Weights of a small image classifier: 32-pixel images, activation relu6.
Rows from block 3, named by matrix and row number. Each number is 128 + 32 x the weight over the matrix's rms, rounded and kept within 0 to 255. All counts start at 0. Numbers have three digits each.
# c3: 3x3 conv, stride 2 (model.blocks.3.c3.weight, 96x48x3x3), inputs 32-47, a 3x3 kernel for each
c3.0:083101097078101094129108137148154173133144147109139130175159121161154155102109109145211149215165149191172123133113091131113109110130127169174127185173118149091148105107093132144128128140136126131147086131151095119152099073084075136110116123110147151123135139117122123079116130126116152140091143168113167143149157124129140131108071098080119100042095084148107114130110103135110135116110114129135136155158129155179162170129136119099100
c3.1:134189170173145205161178149152199147130154175083057115138150116138141106116091065094114183094132172195125149155142133129120111141117112139197139174157188167206218141133136093094115100080091122112116162103125134182134131158148135178159134121176095123127115134110114115110085126114140136113107096083069099105083127116075109114128145157168167142192195167152169169157147154127132127076122108087120127090089134166169154160137122133070066
c3.2:082074130110126122114114101182135090182141106174116103090090088099121102122104090096129093113129165114138145128127143124105187140144168136119077125109117168152154073083119085130089141128074096112191090121180080120189129149125134095093136087133133148120130149149134169145091117113123111119096084128180189175164144177166144178149150108143099070098071086081082115090137188118141168161165101165145150121127091059101150095128163121146174
c3.3:150149125105122121092093087137108122096092141058097149132131129099120130116126180105077062084098085104123136141140119145158195123224185125135088146138120130170150089085089057096090070099113093080109146121128184189157127094112133118105142173148098085075112107073147156125137118106183149123235253179127082114143117142133143145108121117134130131149187165135146113165155190160213219144126100083141110101145131093111126109124123148162110
c3.4:162133122130122123090099122065092121108141153117133127144179206159169217161182141118154119175165138175154106151077072161125009106064021142196170171143177157150159091066030077114070076153098099077136122083125112073124118105111119150139116147154115132158133136186113136171100090146082139168100138149112072069119121039110097086140134116141096138085127129153142145177171139169160136090087110089094099117088096130122136137142168134152182
c3.5:110116124142121065136143146128133087141131168121154172157128138114122149104120169200223171136171185068120146154106119184135130116140148102120149098102128140113128126154198118128149129124138120168184085119141085094133063060097143095072155150117131140166100104151051109131117085147208159117148193168169177191204166145080171141102154150185138146215208167118120127113120106079116111051109137102093106119138125186184212155131188056083129
c3.6:086078090146157130158153159102065067123144109137156138148110095117123111139122139160116138145149045143109121137075101165126109171179171140152158145132148142136127115117090101133126132163144127120109109148097108113117074079142087099106121191153112086115109086082140129099132156149147173177131160144134102133121130149124137097141190217134158183150150154124116127114096071130123112112093130152102082172172150127148143146136158139148141
c3.7:106070113109147093088107107107096105111089082109093117150105088187174125175161120136200174213167151149203151155108090113129125122114145120096121110127102131112144078076120086110136057085097188189148203152107169128048108124095105121075093091068132138114114145131148160155116100069112113069123108108090137156102163190126174192143155119151165079173161098146123111130121109102103124073092158071095141100119143155135094132112093134125132
c3.8:119144148147131207150159165171167145183156106182132093133132110147158107132083093138131159116111176139160165151208157177192231129222239162093061141077107141106117098111077106142076111113092145107119126125125143161141159164125168170120122130112112132129144155150135167182140123095137160122093142149173194145183179172140170160110138119121139110117103074122144173133140213158176214143122089111117117123094091137153127142138140146170152
c3.9:111141144154121151152153136117130108114101076110093057137143113134163104126132103090082088144106103192137082132096091157141126139153154161143143130145123111131122127134123115111117110091091111131161132132184151160199136129125145171116128133121157138122155105081162096079100149133103138141096117104112107121111098135109134118161177163185173249132162212157167183143159175148149146130119128115123144111132130153152121176136108150135087
c3.10:129098106105100064115107124066080118110106110116135119141086082123123091119161111164128133161129125111097105145140161149134171178167182115128170147123135135125126087102109108110165143169168132138138149162156129136170062113173090108180120133156106099121117112145112111156152162192178146202154189232124132140174164222146154162085100117114099158114170147129112127105145175107123128070078118095071122132140138089098131105114129091101121
c3.11:153147142106125140120149111127116097127099101111121092124082104076114104070081118154165155163095122126122126120124134125129153112109114139108122140105133103086112084050083099102109105118133159148150143143118104097118140159153172163203189191207158191164168146188179189199193193159180169175179174173113128168137121178130150161168163154157126203117150169186192165156136154134131136120170151167136177167189168151160140123114077123139101
c3.12:127144197148151196165168145173146137155138137142170153113093074104127080099108100158120175191153177108141121105141154121118152121176174124074098101084139159166137175142100155138118167177175141082092149104103140123120154124087113067057029051087113116125125132153124145165128122113135098108058079110163143140143126109110080118149081098110052070071068117094120144135152191193180122142121149134081112120126128110150180121145180149158171
c3.13:143163154161159142160165146131117105160105142140132123150139124162118117199114124071083053075083033117134114104131111096133105125120105149134123182139116176159128105100146055085110072115145116108093113098077136102078129147147119116141172146157126139145125124167132145160099120120126116108168149139098095136089119124143151164143127114123124081120152100149138113173139097171136105136162112133122145108149138116118118092125126142123136
c3.14:137116116126098147100136147103115139142141149136159143116154123180152158148153148146185177120135214105143133114071138051120061077059102171157149128125136160133129128160112178139134183183159122143134075092084094069095125153139151140143159158128170196189165146205137156152096112114129116102128153107132174181100134149109138145095137110077128108091096093166154142114131127113116146116098104116109102120092104121101106149122144145167166
c3.15:173167170105114120118069079145139167119102136130097110154187204109165207093139158134158201115145200080144193117137113126149153114133090123167179131139159087132133113056047089095083126076109104132155086123163083089132134061061139121100169116141127105126143138176116147179135140132155156172164173202116102091136127132140175163125106056118105066140115076133179190121137197078093136122112117120151156084085126132116150141116174104147140
c3.16:071090112115119115148154134122127118140134137108096123135189160133166165132135139150113132200127134202108153091065112078090098104114143195149111135116112137137090122126116138127132139175170122118138122117149113142146117153145128144139118103112134152173122147162124117160155188166139155188080110153112116123119141142140154172114121150149137154123104113080084109061095121062092109110091094093104102096050089127150147134120143120139161
c3.17:104105137086116114088095089082118104104135119120148135101109095092104087130150109119182167166141201142167166145152093163133111139145079177187133162135126133120095083068132094133152155148177134092067119110063106088089076106111109131135117131145158154150154143179156159164153129080148123079114098079148166152148143172106173168167161146148159138115113121186190127165132117140121123111145157127145174145161153119129102134126121133174125
c3.18:082079102054076103086097120106122108092090095086081076158141155094101108061075106166126138185149134173122105104087056111121089139126118133068108083077083094091099110076089081123133151172134161132123189130132166148162181174147177168173175145173141114119145127136119156142154143136171144144153176157069050076097102089131107119185205180169142212144162175139135134143141131141147124138149150174164179170193158116083100161123097139163131
c3.19:119107124098104113137153168065062076110111104128148134081067134071088115070100111106066096077073073085092132166173139131104125144163144186160103144124097106093066104127124114121099100098083095142164149165172110171199113128088113121108101157116099113080096114071067094115161151114093120097096120120158146171171155184175132148130136176124127170096117176127112149081103111128123129158138131161140125117124139091097124112112125114124170
c3.20:105121129140133156151128166165143132144136163156142141126098083135120117123116100113148147093115137100109141094070088080092117111142138074048099060047074085116111110125112095117110139141142120117123126136117152157157134103106123110117145111137102117124152130154164172166157135151153131150142156151143089143100078076093097112100094121100087118129086110128132140118124138133156141152085097139105064126104096143165150151156224157200212
c3.21:104112119125124143144136114169159128166161140156132126143183163134136093106124070142129128136131123115147128122114122155141154149152150107168161135165136116186162089157135114150152119139161168127126171163130127166129175208193172139135089057076139163180101133146142089112124106147103129121073095084185185163160136104108108107151183143135191112139127058097109097158183186195206175079079101097147135119142156120124121128128158110112132
c3.22:106054071064093061087000094169173125163144141146100108085104142113100118104103099038035043035103000064044031164142107148129099151129125125143155159147129145156150119161126178156176180202159138146153142133184153183170194197138177142135163143138122112110134141100137131126222198194255148169209171152142155132162170134167177174141148104125178139143158120152133126152127121133148124172176125180154107147137124108096121120104112085108131
c3.23:185122125142135153101114146134133106125146108140130055133183155079141114073099077148090107181172147079131086141126088182122105176057110204194160199205131192205123098120138125123104124140125087122147117124158139123183079115094148158118143141134060065057123151101139164142113139117107147149080093103068060054097100072084085077115123139120157138086105086147131091156159115173168098103106125116113112119130139135086109172124134152111113
c3.24:116075097057107063093104110123129155160151132176149126164135124158135125151147147160156183131164150164174184142162181161151171127100130168173152183168162193146150135157142151115119133144118154131099184153136176171148108122107140135145133109104139112139107123085103067102144114121174139151149154170123132151147133167154167184106109098125104110113121094125121120143123124138117121130092136071100109092043115130080101115112105131119129
c3.25:161128143127154078116133111147096120174123119156139103197160122174173162143197198107110177197138193169202171130081068168116086204182137145187166099127162116125147168128141071102082079113082117138168166157198121153161103105116169119104200180105124086162139094097138144099064035045130092062171101109116082078143095036167137100103090102191140111123192105143089087096109097112124153149151136105143124097149130077073162083117140106063066
c3.26:089090134068098130101121111102145158109106165142150175161148153160126127143152151093094154148119148139107124092123096084109098092134136100131145077096161094124156146125105126131111051087100088103055129135059146142090133148119113126111119142118131136110111097099092076083158168145145152130156153142163174152162159138139130138121153138168153147151154137149125143136127148111129160111110137102117142099135138103061081089096062096070034
c3.27:064139126091119123110076118092077124117082149138154164085118082109127104104141141128152168129128155071137188128116126112079150098109092089067082084093112115102169139130114151144162195175161118102118116134134136129168108077106061109057097052035123162135151134177125151147072085130133125112143158125146119129122117177147182176154123184135116156181030081137159160111116189075123169116115145099114146096077086100131140124120171129190176
c3.28:100138160130139128101113139134129127071072146090067153131111104170167124144147134112081123142107118106093091121065084100098080133132112139144157120149156146163146080093125092106106140099148144166159145146179127178154152139158171136179145132163131143162150130149110139128098112121131118133139140146118099109139085092133135156164166133170151139149136124178158152178132166158133134132084152148120141193159159106109131100100087108144118
c3.29:128118101129101092176126089213199128161146140119121134133123132127142122152162143147171157118130081132100136136165165123146152102124120080126153092132179081147183119093073122128112098128095090133126108157137124134140185201169144160147114116141115116076130130084127120074181197146158149156136177149079073059100104058090089104095147116096118073069072074106137154152139185130162137133127123166106154157179147144140167111139145089083116
c3.30:132139183156161187162152189127165139040132152047080112115147113133138106129112085196226205226151228179162135164128113143126088142103101202206172211163193152180183095111144072119154086124122112100089151143131134131142086083105093133091089109117171130143170144126165148117139110070129147129108131139100120114134140128136158122139103101170144074127113110208193174191147206113152162116114114097117127106120133124138125110128096099072082
c3.31:141115121127119081086076129148178131155141121134153144141093108132112128152132141133131049142124117129161147206179129193149102112123112089066026123149072103127136117118154106129145121122139078030095093090071052047136087055087065101066064089062146143083173135097138171100116130154132134136131130067170158145161141147118145154165163152121140110139149187129128077157129074112092052165162120184118108147157103179129111184140137159098111
c3.32:116087163039097107075130166192169127144140095080053066182145147189153147090125097152137062174144107117084076134088051138101083114083116111131141112100147061046142073080061089116086149147093059042088076086123098143146132136133163153138153149121068080072112101060126117094100055120133084123100082165114116111177131097197157112127136070133138132095130159145124104151137096104071110105137138185160162159152156148123157135117142107127154
c3.33:155150103125168166149184172187177162203153136132113132102109120128132111142108096121116152112147159086096125127181158121108172141150168093154153069129166069134141114098054100142109105147138109086127105109108087102119157173201187114151171069104120136154128125153115138142117134167146126168128107135143116166108109162118081120082099131094113133142112125126133161075118157077106168185160128148124131158115097089148128066150131102158122
c3.34:133161126149156173149160131109129131126128174110128156112111133103101112135081124149159127105135163113086123114121093124137106132144100134130114157115125138177150101110118074100076074056097083107111110096102143145123144130122129133147174184170116138143119120151137160121133125098146146114165164119127077098062083084084076106104116118155130144198196171135135132174152158172193169129125130127147165090134167125163163123155154133110117
c3.35:110193162192168206157184195143157134103120132090104133152119157182133116175190178104130172125142163124127146074076081043058040103092062102124112118145178149166169079059083018083047070074082097091086118126121171190164119119134121123126132116144108152132126151172113156161097102105109098112147153168084057080092107072138074076161156136140124126103099115154152135141144192150195201139143108110122100100105112107097082109123117132165163
c3.36:092121172113115182107172155141159175143128141092100128143114081166126063153116090125138151117150151141169133102123146097152174125141169056064118102118110131081096104088114131141115130116096110113066134132085148098121122134151095119139116122150139170157168152175154181175133157165156169141144132101144105097164150103146134140174166119162125109119122131177186164185168140179170140142185210180167201160231244130134160116126141117119130
c3.37:089059088102111111107110103097068085061086099105148137095113124125113139144163174148161155119110108129161115138115105127157105142130078165163151167140142128158149060082119091139139082120140119135115097110113072111118113095127105102140105115148167172147139126158136150149147162148106130111098106104126158160127139182128157181093122122068117110063086122152156121163136143148136124113134126109132133135122099120123109129123110115140096
c3.38:094125142096115122115157068132156164146140158179199158088054104122099103140118092131141125133111187117152176114162152076107112089084088084072083087124067128102063135106164130142154113142141142145129149104081157074111109160100108113164130181161119147148115150179112154152116139101099130086131124081197174176169140167153135136096088099098080074116093084103096127105109079128104105115163177131131195117171180062081117053103099118112138
c3.39:194186123222167139160175141088131141101088126061066051156109195156156175134153203092130184171129164168161180117139071128108120095102072129125114121151130117163171070059100069105110063096072104092121128138154149155135105130109146128147120079065124157160174145155172168135117118100139128154114092115129119135125136151137114140107153142157143155150135089180193168189139176157151168129150135154157195120165152130124099124121104117112109
c3.40:138122129117139154141128121107120125100105091147111076146129149121126120153133085163099108174131113165144145176147138167145128145141164135070065115103073110046097085125124075132106096052079150133176161151212163205194144155124146126107159175113105092076130099071155104091109138138084101134139149118117158119124121133146146136193153136204157180174194185145116112174125127172136119108123145162117119181174133122110118134136081159151104
c3.41:121117129112109132097091139105108140123163165172194168121113151119133149114100143128153152130104154138143149108139136134110104104094131107108150122132118090074092116126086169134092149156130112103109099108122142114091112130102136139197157194182124123137108116167110127159140143137116139146150139111115161140109141141104153159156145097172143178146201142084065094090087094097089109093083076085082097114107145121114114082114106132093118
c3.42:130150120108108098073097106077057091119079117123097101117064103120088091099101086089054012041098043080087122138160159155125169119132148141097118064114091076104102147192193172164149184153069117102138148144173181180177135135104146088083139115114168141115137122087132106079106148123158098113131133098141159151161183163188164137115117166153139200158165185145137142157134161149144126139127105116093106083081113129145161158145123160113085
c3.43:111145153163125161152168168146136123168144163142164168156162172173143187162157138161152112175162112196168120108094079086118081106100066125122117166143102165155094119133130094091099082055100140115106107099102126094132105102081076106084099123138111127121140116142147162143096125113094106103071071104139138123117111100135126141144108090141127105145130111133130130149131128164128107101108121104114118147144135126111103090103088102111122
c3.44:066128134101140152137192187155120114188124129155132121166139096223140082187162098136130114154127127143135139061083159052125116069076154092058067094051093080062122180170154171121148163166131107134118127115111124115101154133106123108132122097104166147150112125122129136149120159171152121177161154130146125116126136113128101106113117144088119149100130145076076115073084088107101106097091077098098058096066078100126124128114137140150154
c3.45:159129166110115153139089150173193221184153142185163156138163172142152127132150106197212213145179203173158194086068092155111110138084087140177155113136164099122116098121130136086136161111056105113123104119159084075104042113137138088080185130074068114142115095094129085071099129178099130106096101082096095123062088100021046070146123072160156104148179149073106141053123141076093118077069135098080093131087093156166156108115121121112085
c3.46:129098072086084087160125104184138138119124063132165132185179147121101064116122104156175170196154166171123098153177184114116151111149141143174188137152149127119120080148165150169174161132138184210184128131130109117079160131141126119096106112115125156147113130155120099111146157135128147121139118074112155151139115150130155212190208154155152076070065105158175179172164113094065087143223189174180179144123101162159149162109148177142153
c3.47:133146140120126156125124167152178142119150163094096130126109075128106072155098094103112117070103050070051072116146148110101139123143158073102133113100148114136164114129122130114163102120135103099050108093089100096092160103125101120154088086133123126115112107130092109127165138098193128105161149099032032080032072086031070126137123100143142099145144122151145118170128148143182165106088094081088120116119135138143166133122162078090123
c3.48:111100121124119112180121130121113113128165154104167152148134139183141150178154129123162166125125116160137108196204150221172211170185177147147140142123130146134134095099100135086073123096094112116142071099145109123135118111095114147128092113146119143171096125157122102129100095093115107072136091069195225200186165200147178133129128133100107130105116151145143137180140137175169170108110117118123075136073073107079116135126126161144133
c3.49:081089135103109057193121092164152158104106134131097079144166153125155168131114145122114129089136114136123112121146147150157138211177125168105130159122093166120092133138159090133208090114174161187182124158227133151184137134129129116123124107097110129151093147162104106131137168172133147210091101139106092133109130137143111159144106169176139129208154108096134135079087134120086089093092122091109126115116122175168178145174185129137152
c3.50:112159174114125148118154141172190184162139150131128134114103118143159166149152130126146135062115126088109076136119132085106063069045068182161118170138125190163154131119092152116109159184115113126135152133191156151178174138126140158128140143117134132122134132142159153152087125139116125169151204165123092043056088046033038051129088117105113122110110098153182159161144164162164129168129079116104050082070107131129134159134154182169153
c3.51:151143140125116131124129116093097130107136165084149153100093122100106112122100156145110160127115155105109105085088093101106126109141119124141122183113128156154144142120102141113023103091081123087085130105098115137117130192208155162252144185208137130142143121149136150137174185183196181180176174172105080113062090099040051088115161174134146209110170155183186173173160158186172159150158147128110134149135157150112095162154101139117093
c3.52:090087112141113122090134096129129156130110140159164174059056061111102091061112118082126125078086080072067088111105104091138072130100064105100103070103115102116130126161122162179149139132096104092033103157074107131088150132127126115097117104119154160170109119130093107134084068119147110137112122124179217194175152143138104098114128097111122104125101072080066125065101098132154135160161160131129132125147184099118117127133118116104096
c3.53:044048105065145124130156123110139130084134126100080086096062092092104108125111132132152072113124075121091088102126146105137154124131145125147187161144186171159181154153166154155192134176171150149135173139132144144133153144136139113121105118103074080082071121128091112156133170135134136118136154098146160148160152157150172142160137073142108080109088088093113140117144162118149179131163170117141165136126167043055102071111069106121080
c3.54:103113129101114129103127165135196158114128156067103109114180172160176151143150127116171113182160158152176176180144140112095105110058151177164089183146068146103096089132166123134170131157157129050138118095146112081153092089110081075079102066099136156150141150146129156133120159146136137138108123146074058108091099119125136147076092103088121117095107109203147086172143081108097116133127099127126111109128119180189179153140140135107115
c3.55:149123108135112134109076121112151150106122139069088134133171197162134163152150150105122125104120096148151075093066089069081000078051018098134149102132155114157174118150113173135166141199201107093090119107089099081093082085112108132099093094121132149141162147153163155145082109146113140131099157120132082093135124092185144185119091122119107114124125105164179160148148150145153128113103131120162141107143152129130128137125119139158138
c3.56:139151142172126168116125121128158138139141147152151150096123121078122140081084140078118092122132133110137149163173133170166175151144127044000036000072013027000019117110114117092118124102147152132121138139079149115119149166145162165158139142133127148154142139172169159161111126123119132115125080162150165168147132132127113145118135123111134140118122117136097140115129110137074110177191153214180202166213185132118141133138125130120155
c3.57:093026049020116104042076133078052084046061061049043063152135135133111146125117153134045088164130084141123102102110105127138136073104143127099105117119106157123151155126164131137134146143167178157145185117148173174162111112125101090082084091079133096092111098109097106109153156186142143181135135173180177159176123128147106097169150143155119138135129143105087115119107130134139137123070115133115125099146148130109136108135129116161137
c3.58:101139154108133126157127120139142164143131141175153137131106123152127108155128136084116190084149127117115132118169158103140145085090114114102145087105163134108154091088095101126066075079127076113093110123106080137066128120131107115136129114124109124125048130119028074092104161154124143147171162163123143130142154160126130155054068075099059039117147057111107130102104120120131134125127161077116160100133171106110121080120059059063087
c3.59:135155153107135087105075033047082133074102141144093135141117086138140097147111119155191218187199211193169159141193208110147180104171145115201205160160187155167127145079117091116135124076102186190122181164184159174151118089094093124095093108131163140119140153112159136127148155104136161146099146154106141156095144173046097121110104107117114110110100083139187206153182238152178157073069091040125124079079121150177161171127145140146142
c3.60:192177112253157136153124102131128119127130137146139127078089114093119058092057085158174193131122174144222170131131180150138149080057085134123084118144093073144153121106142102097159072036086111120135086130117089099092085150160119126163105104111088143156089131129099100115103136107097096117056094110097127164089096135093092138121159144183173169220219197045066085109154109110163095089059136085093107062069087165167145122139146118096124
c3.61:150167166155130171160181189136091107112098118128109115138118118107100094105091109112099058088107120041086125090127146094118146099108150107110113072100093077137133164103091102110108155114114163187206164174205154164168134129143144148158125142141104120111133122146123135138127151153155111162165146114118093103105099105087105144079092130080114114108117100094158176080123185158175160076084103069109152094133137151166163157157188125142133
c3.62:110117110093122074137114122135139154170158177240230151087123141111112146092093110093092086122109083081123107176175185182168203173172200106069112101108072167114093107134124125134144160177161167145119168136137147154134178228160194170225163217186134134118136146139134160159162172171168144153152164105228226204227189209171182169130186125138144165140182145094073110101126111122132124109113104096107142119133126122076103128113103157123149
c3.63:097086082083123080130100117146130137116099132082037089105131129114119158092106121090101110076116106111109129124109156113122137141152148084116148093095148112135137143139124159133155134133134096132141132146158161180167116116114138112115146113125143144163131132157143145155211189198194168239147194197161132128155119122146136142129108127133146154166184168080124147116134193109158172137061083090101110120075115127169169136139185143157139
c3.64:115106132095091023070030057135141131139166182153184185111080136134111137164176198137163147154186162115227180146117107119129121147118081129095123099110140114129142132083094134116079181199118142158139152141143165148127074084102108112121195159110114115120127114117146139118108099106178118122248208137133127110071067044130111093097111123063083067141114075114139132127118134112136119088086066084097077093103095116097093149127140161183122
c3.65:170166116146118131134146168079075092072117096113103089100086110141100110156165147187163132124159101158154158163219180212157231243255238109132090121123121114097111083074104085104147109110140143129133149133138144120135119076095117100054095091059123125105106121102113111109123101137169103108164132126128104114118136141146169141074141166089121133122117146131171161168127157158171176141144132134133144114115122156163134145126150136158151
c3.66:115132168144145171135159185115120138143119139157160129151084082118111050068095081105084151100124122135116136168202183173180175179241207087090117085102085113126108165111110141103071113069063131109117121141137109130111129127110127130116113148128092077094106100086106101099105137124138141127128157120152185185181159193134166159141128134132127131152135155125123110149106104130136101146150148123115104097076064090096120107129128122103115
c3.67:108114149132119158147172158164161133175186167131179127089094098076095109051078125094129108137149117101106121077061075060105072067065048124068101144121115145138120098080128140116124142173141127148140141130153141161156228255220245196255173255183164177160157146164112149155130123132120120125114136135115134137116127108116088078154212158155134169137152129136102129121119116139101126167201170155167176106149154125108131110132123139143165
c3.68:101081150086101126108107127129156156142151143138130089124119096115105077121118098169136131141136115127159133142126118106141093107082106122100068093060032085002033145149153150129146154181154113114114160148106108140111146178190197158183184194125139136146128124142127154149131151163165142171149171111093088083081095090124106130149131146169153183190191156121112103088110085073075097113128134135128142143149148124132178137129121137127125
c3.69:144157149119156151153153172182158183151150144160133122113117142132138190103131164137174185183155178157205155117191140188156224141225186108156124111161161130151115082089099096132127139090100127105094113107089085087099144109125126116093113103129134140127160134142148168129112112108149134086150120124159162132194152193152229190166150097180114039147072068107133139134148183098153135133158123129149158109167150115138177144120175136143161
c3.70:127066115117096127164138174175150145102102095108108100166166122158127087134080087200190131148134104139075099109123142127101172175135172104176191148160182122119148175190163173135158126110086167141115109130140093115118129121127136097138124138149141105055140100076133064132177178165136118138096124109176152130141122147136107124094111092120163113111141160112148130117103133088064119164190161148147115110090127147114102125104115117095131
c3.71:070076087001079125084124158165125122134127121074113082129107144151122141134124126184122079138122142161114134144154158182170149191161119143176105169148090141111107133109099129104098126134117070125136094133163092136163126102134126128160130155130109144152112130151113136151137129161143127147133133137151155145141152144152153125090098166064120148079095139138158124178122116132109130130180118171173132154170153105159137132152131098164153
c3.72:071089112113102096159175112054088149107117126157121109216117117202192079149124127096142150123132167173158170150156174164159182117121132147095111146120095110116102118137188117120154043037069145176160194137164128120129207197219154152190112156155104151190065122141081069108168131182138118168063087122111146171056130155149160162112117115130120118133139112079077097125112093135108059117132169190148132145150123137141183129121171130104146
c3.73:122133145154176139152131153093087130080121094100064068086066156074137116038013049073027040007057063050013121082122138096109109086064122153142149157123148104164110212197132191130104125102117123126145149131130143148170202141141138078100140082099150117106127131063071104098048059062069110103087131153131111118146104096108110125074119181155163157136167144103106108099157155121144137159161144149120144111117193120112117116122123132156187
c3.74:150124089077112076082053079142132147132106090157121101132139112179141126171163148141152159145168183185129140165227199119132137090109099135144139136133115085120101114135132110131108114102127166153092182121130145160110142146092101110102106093095148149113139162114146132123153172094208137096146150114126166170113164160134142186129119080116097077124086109162181176184166152132133104164157128128156117121100134143156088154137110118121113
c3.75:123201207127111162132115090074051056110090066097098127135129139128145168101160187101154170119132204108136113132103143112125172113087118134073119126094120145123112056040047116134058133147123178136128167153170140146158129124123116133085134092111129171182134132185086179164133119077161123072148141122145131124130122136185148161173186169135136144107122101124156152124150190100109112118114114124111127148145114159138111139127103091142107
c3.76:160165119167170131127107089112116166116111141122129155118086068130114082075095100137125116094122122087125081090095110116133200169149138109126113109151135118146127135118117116103101133120121095134145090135146080129114132122183154145191152169197106076114107095111118126123093110112103120137079109147132098150129141146179168193143142142153146147157168139069061054094071050090092068140126124083106118067130134105139127102119124105133142
c3.77:092123125098125145115125144136167148110143165101076105102102135146124128162157108089109154103141115120121104129171148102117151114130121159178164186168182145224154120143128125133151151165179127120093135137136154179138124133099099127122125107156127135132127129131145139142160164112207168125212219146098091083097109114123157118098086097122160103154114146154183157190186196133211177086091082079124098095095123120163157144147188108152131
c3.78:105118145089140155114142130181170160169165150185167136133151139113159157120141145031117123088137103115074081197189158222179182149190177141115072138121125138140144135136161070096159067115176127119077125124123103124112137142104145131136113140138099132143091145156099118162183157140166177152151183149163164140183138158175164136130151127140148127079073059127154153137154196098146190098116118078147151111131141069095110063111105058085115
c3.79:158077120117106126107095137114109117131149142141172130107134133094138152082131118111131155149122115136125152165137159123121136100110133180145144169150097165162116161163112177143143150150167160150138164141135137138140127183143131155203113148131159176197137164174132133177155166155134155137124108121176189195153141182113157172100161123138128164097110107137124116128128097109095098097090095095097081131102097098086113099098101106100132
c3.80:106059117059100099096125107120072074111103062177107052154161119168158154134127122102117134128148125131142163165167155176156153138149147147136120151115083122130112164146148131118129134132131141141119147122139123127116140153135135112121123128137132126163094130119097090122132134133121144152100127129186209183168168171141189165130126134143155126112161150146118096134081074144135119086055082108089057122074070092109107077092102110112114
c3.81:129092076158114067127070132112137129154155174182185166112067121109109079147144119131118125071104062105077132114119091102135084097112102184152122153183188108209211098132141133132180135174162097126134108141106129122090149186206108178222151183207128184171125135141095095116129065100095080128150124145147141160124128130105106118057173255078159214163120097134112107145114132131149117166133132139147138134168142128165145111141179060143192
c3.82:156164166179146181141142163114116077123107059072107083121061070119130068110132135132137133146140113103171170136148133121126135100105098116105111111126104121111093069052090118118085098116110091086111104105085133116121157156144159134133147152137170186179178159164145159135092102088110101109136141110143144153122135158107142136150178152133140155118125156151121122159130119152144122191157117156140132147157121118124156127136136149139157
c3.83:143200206180154210180135128123145152125130157127136099129173150155129147187162095138100153179163228140160153116118132094125116097101101138201127123164156164191143167166123170107134128113127114047065106086114146121122099079090084123092121105123150166168165137176161167192093122124099142166118081158115066082070099087100087123136069070134089084127092077072134137074136156135160177077135106076088081098104117117140133134109129145122133
c3.84:129178160191165205187179168141138142106113142098103103165138084152134084114121086141156120160152127154131065092152112120130107148134093097149143135144154138152135133131147131141164109134148071039066106077093144136152092080124059062084070086110124125120152131126154138092135141136119118107105156130080088092095112109102097126069061130066116131125140169151165139143137164161166101130121117109134109131147114133181140165131110166126077
c3.85:132153135114118085133068072131157158088096126083054097126106101121108068146132116057097102039110072087060061113157175116135092076107049117140169106132159104130146142113122153104126106055085113139158152137197152188192142158179133135186101102171094112128065085111089076094137138141112103129112108149097125140118161125096091056157134148173146135163171154110122127077100125074082087117149162102131156136132149168160171146152150158107136
c3.86:116102086132138104142131121134161178126157174119143139113100142135124153142136145100058088221147094238238181169118110196121148166175139114098091162106154165164173155148154131130100087126114109082131125094053204145090101114142074090088093081072105089122121092083161138092153135159124131106119125098079088146082095067113088059106120115119091045143095061146119106203165131206201150118097108155119137151157152155114114185146156185173153
c3.87:103075116091093108140133123101087081162115096201130095118077115158130123188161129136152159144110144163142134131151145109112165108092131127120098106129131112114155097111075091111044080048083121126190137124154138163146119100089101111107119109103172164178150149162120130128086128133068124168109127143176162128139127145137159134123139107146163126111126119171149133176162143145157180134092107122093101086074106118095103083123120122134136
c3.88:101098058085106096093086181111152153124148172116089109099154177075107146107051065112121118147130122142132152097092073128107111084110154120118140109112130096137116108155109121138140122139132114103101146129138155181131148207141177168171139159174121110094118117113141127124165162122170142157155141112128146136135148155099121139157173151176192170184167135112098094135110142126152144094073109102096132096101146104101115130122135139121130
c3.89:166209182144145118132100092063039098077094090123146132162146114177154167193159172185176141154136162152135140164155156130145161138143133192156181179146193156170163100091110078122102137136125172158169169145204147173195135114079138124085151174143152156125145158145136151159138112046132147140147147156126096050122086087111099118155149103124122087117100109143194194159142218164163150144136132140150147146170126152123126156147126106102092
c3.90:074100151081129124109154160130122105166164117099148124078091119082142102046094125131155188117127151102146147064120155078089090086064100140122114119130088089111147088082059105093086060104113132135151144161130142146162116106124133096139120074076159172174124126166072115137114105122121126147109140150146138138139137157137107116180179196174143178168128123108127114090115122075079130117173181102131152092103066155160155122149176090142171
c3.91:104096083104104085131085126163143173131138140137109128150124117139143117152160171148143127121139104108156096136152130134149133142117074179191207172176192170164185128133124106176164143195164136148124127155166152197167114139153152163164138148137116116090123130113138145131165171126167148096139140080141114149130138175133126185130174185131167181126150131175178159170172191161195160131143126151156124133124122145121111175139130159175128
c3.92:104136111089126134124143121160180185159147187136148168169136121154166157123172146069151189125145217165250192105141136116109140082137131187139133163139135187190156148146116128143125131148150148067076118106088095122132079098127068088096093070111122161142129139157148202139087119112122107103097126105101116178092128165133126156128121106121100138109077141166140100182132114168175117091124115141141137149166166162177162161160156173214165
c3.93:115131150128131136132113144099115108101099111106087116151161160209137136169142119115134109206130135138131120129100169079098118108087117130073095113081116115111111062096116113106139125128163121121148129094157145130170139102085096096062170105098141132137165137135142123126135117119134117114138131107060057107057078069102125133166132098121121119128106098166168142169142119136131109126125142134123126142144153146134111168114101148131098
c3.94:145113107170131122130148142067057092126100049130105087135126116113160101127138093160156128190175113150203158108127110128137114106140154108132148111131151107148110050014044075103085123093111106112128113104112103106129135129124182184134146138124149142106198172136191219166097129108122134126129121113082120134126152165122168151155167148172149178096118114147166163136173198115145176099066094117161122155125108137168132172175184137196209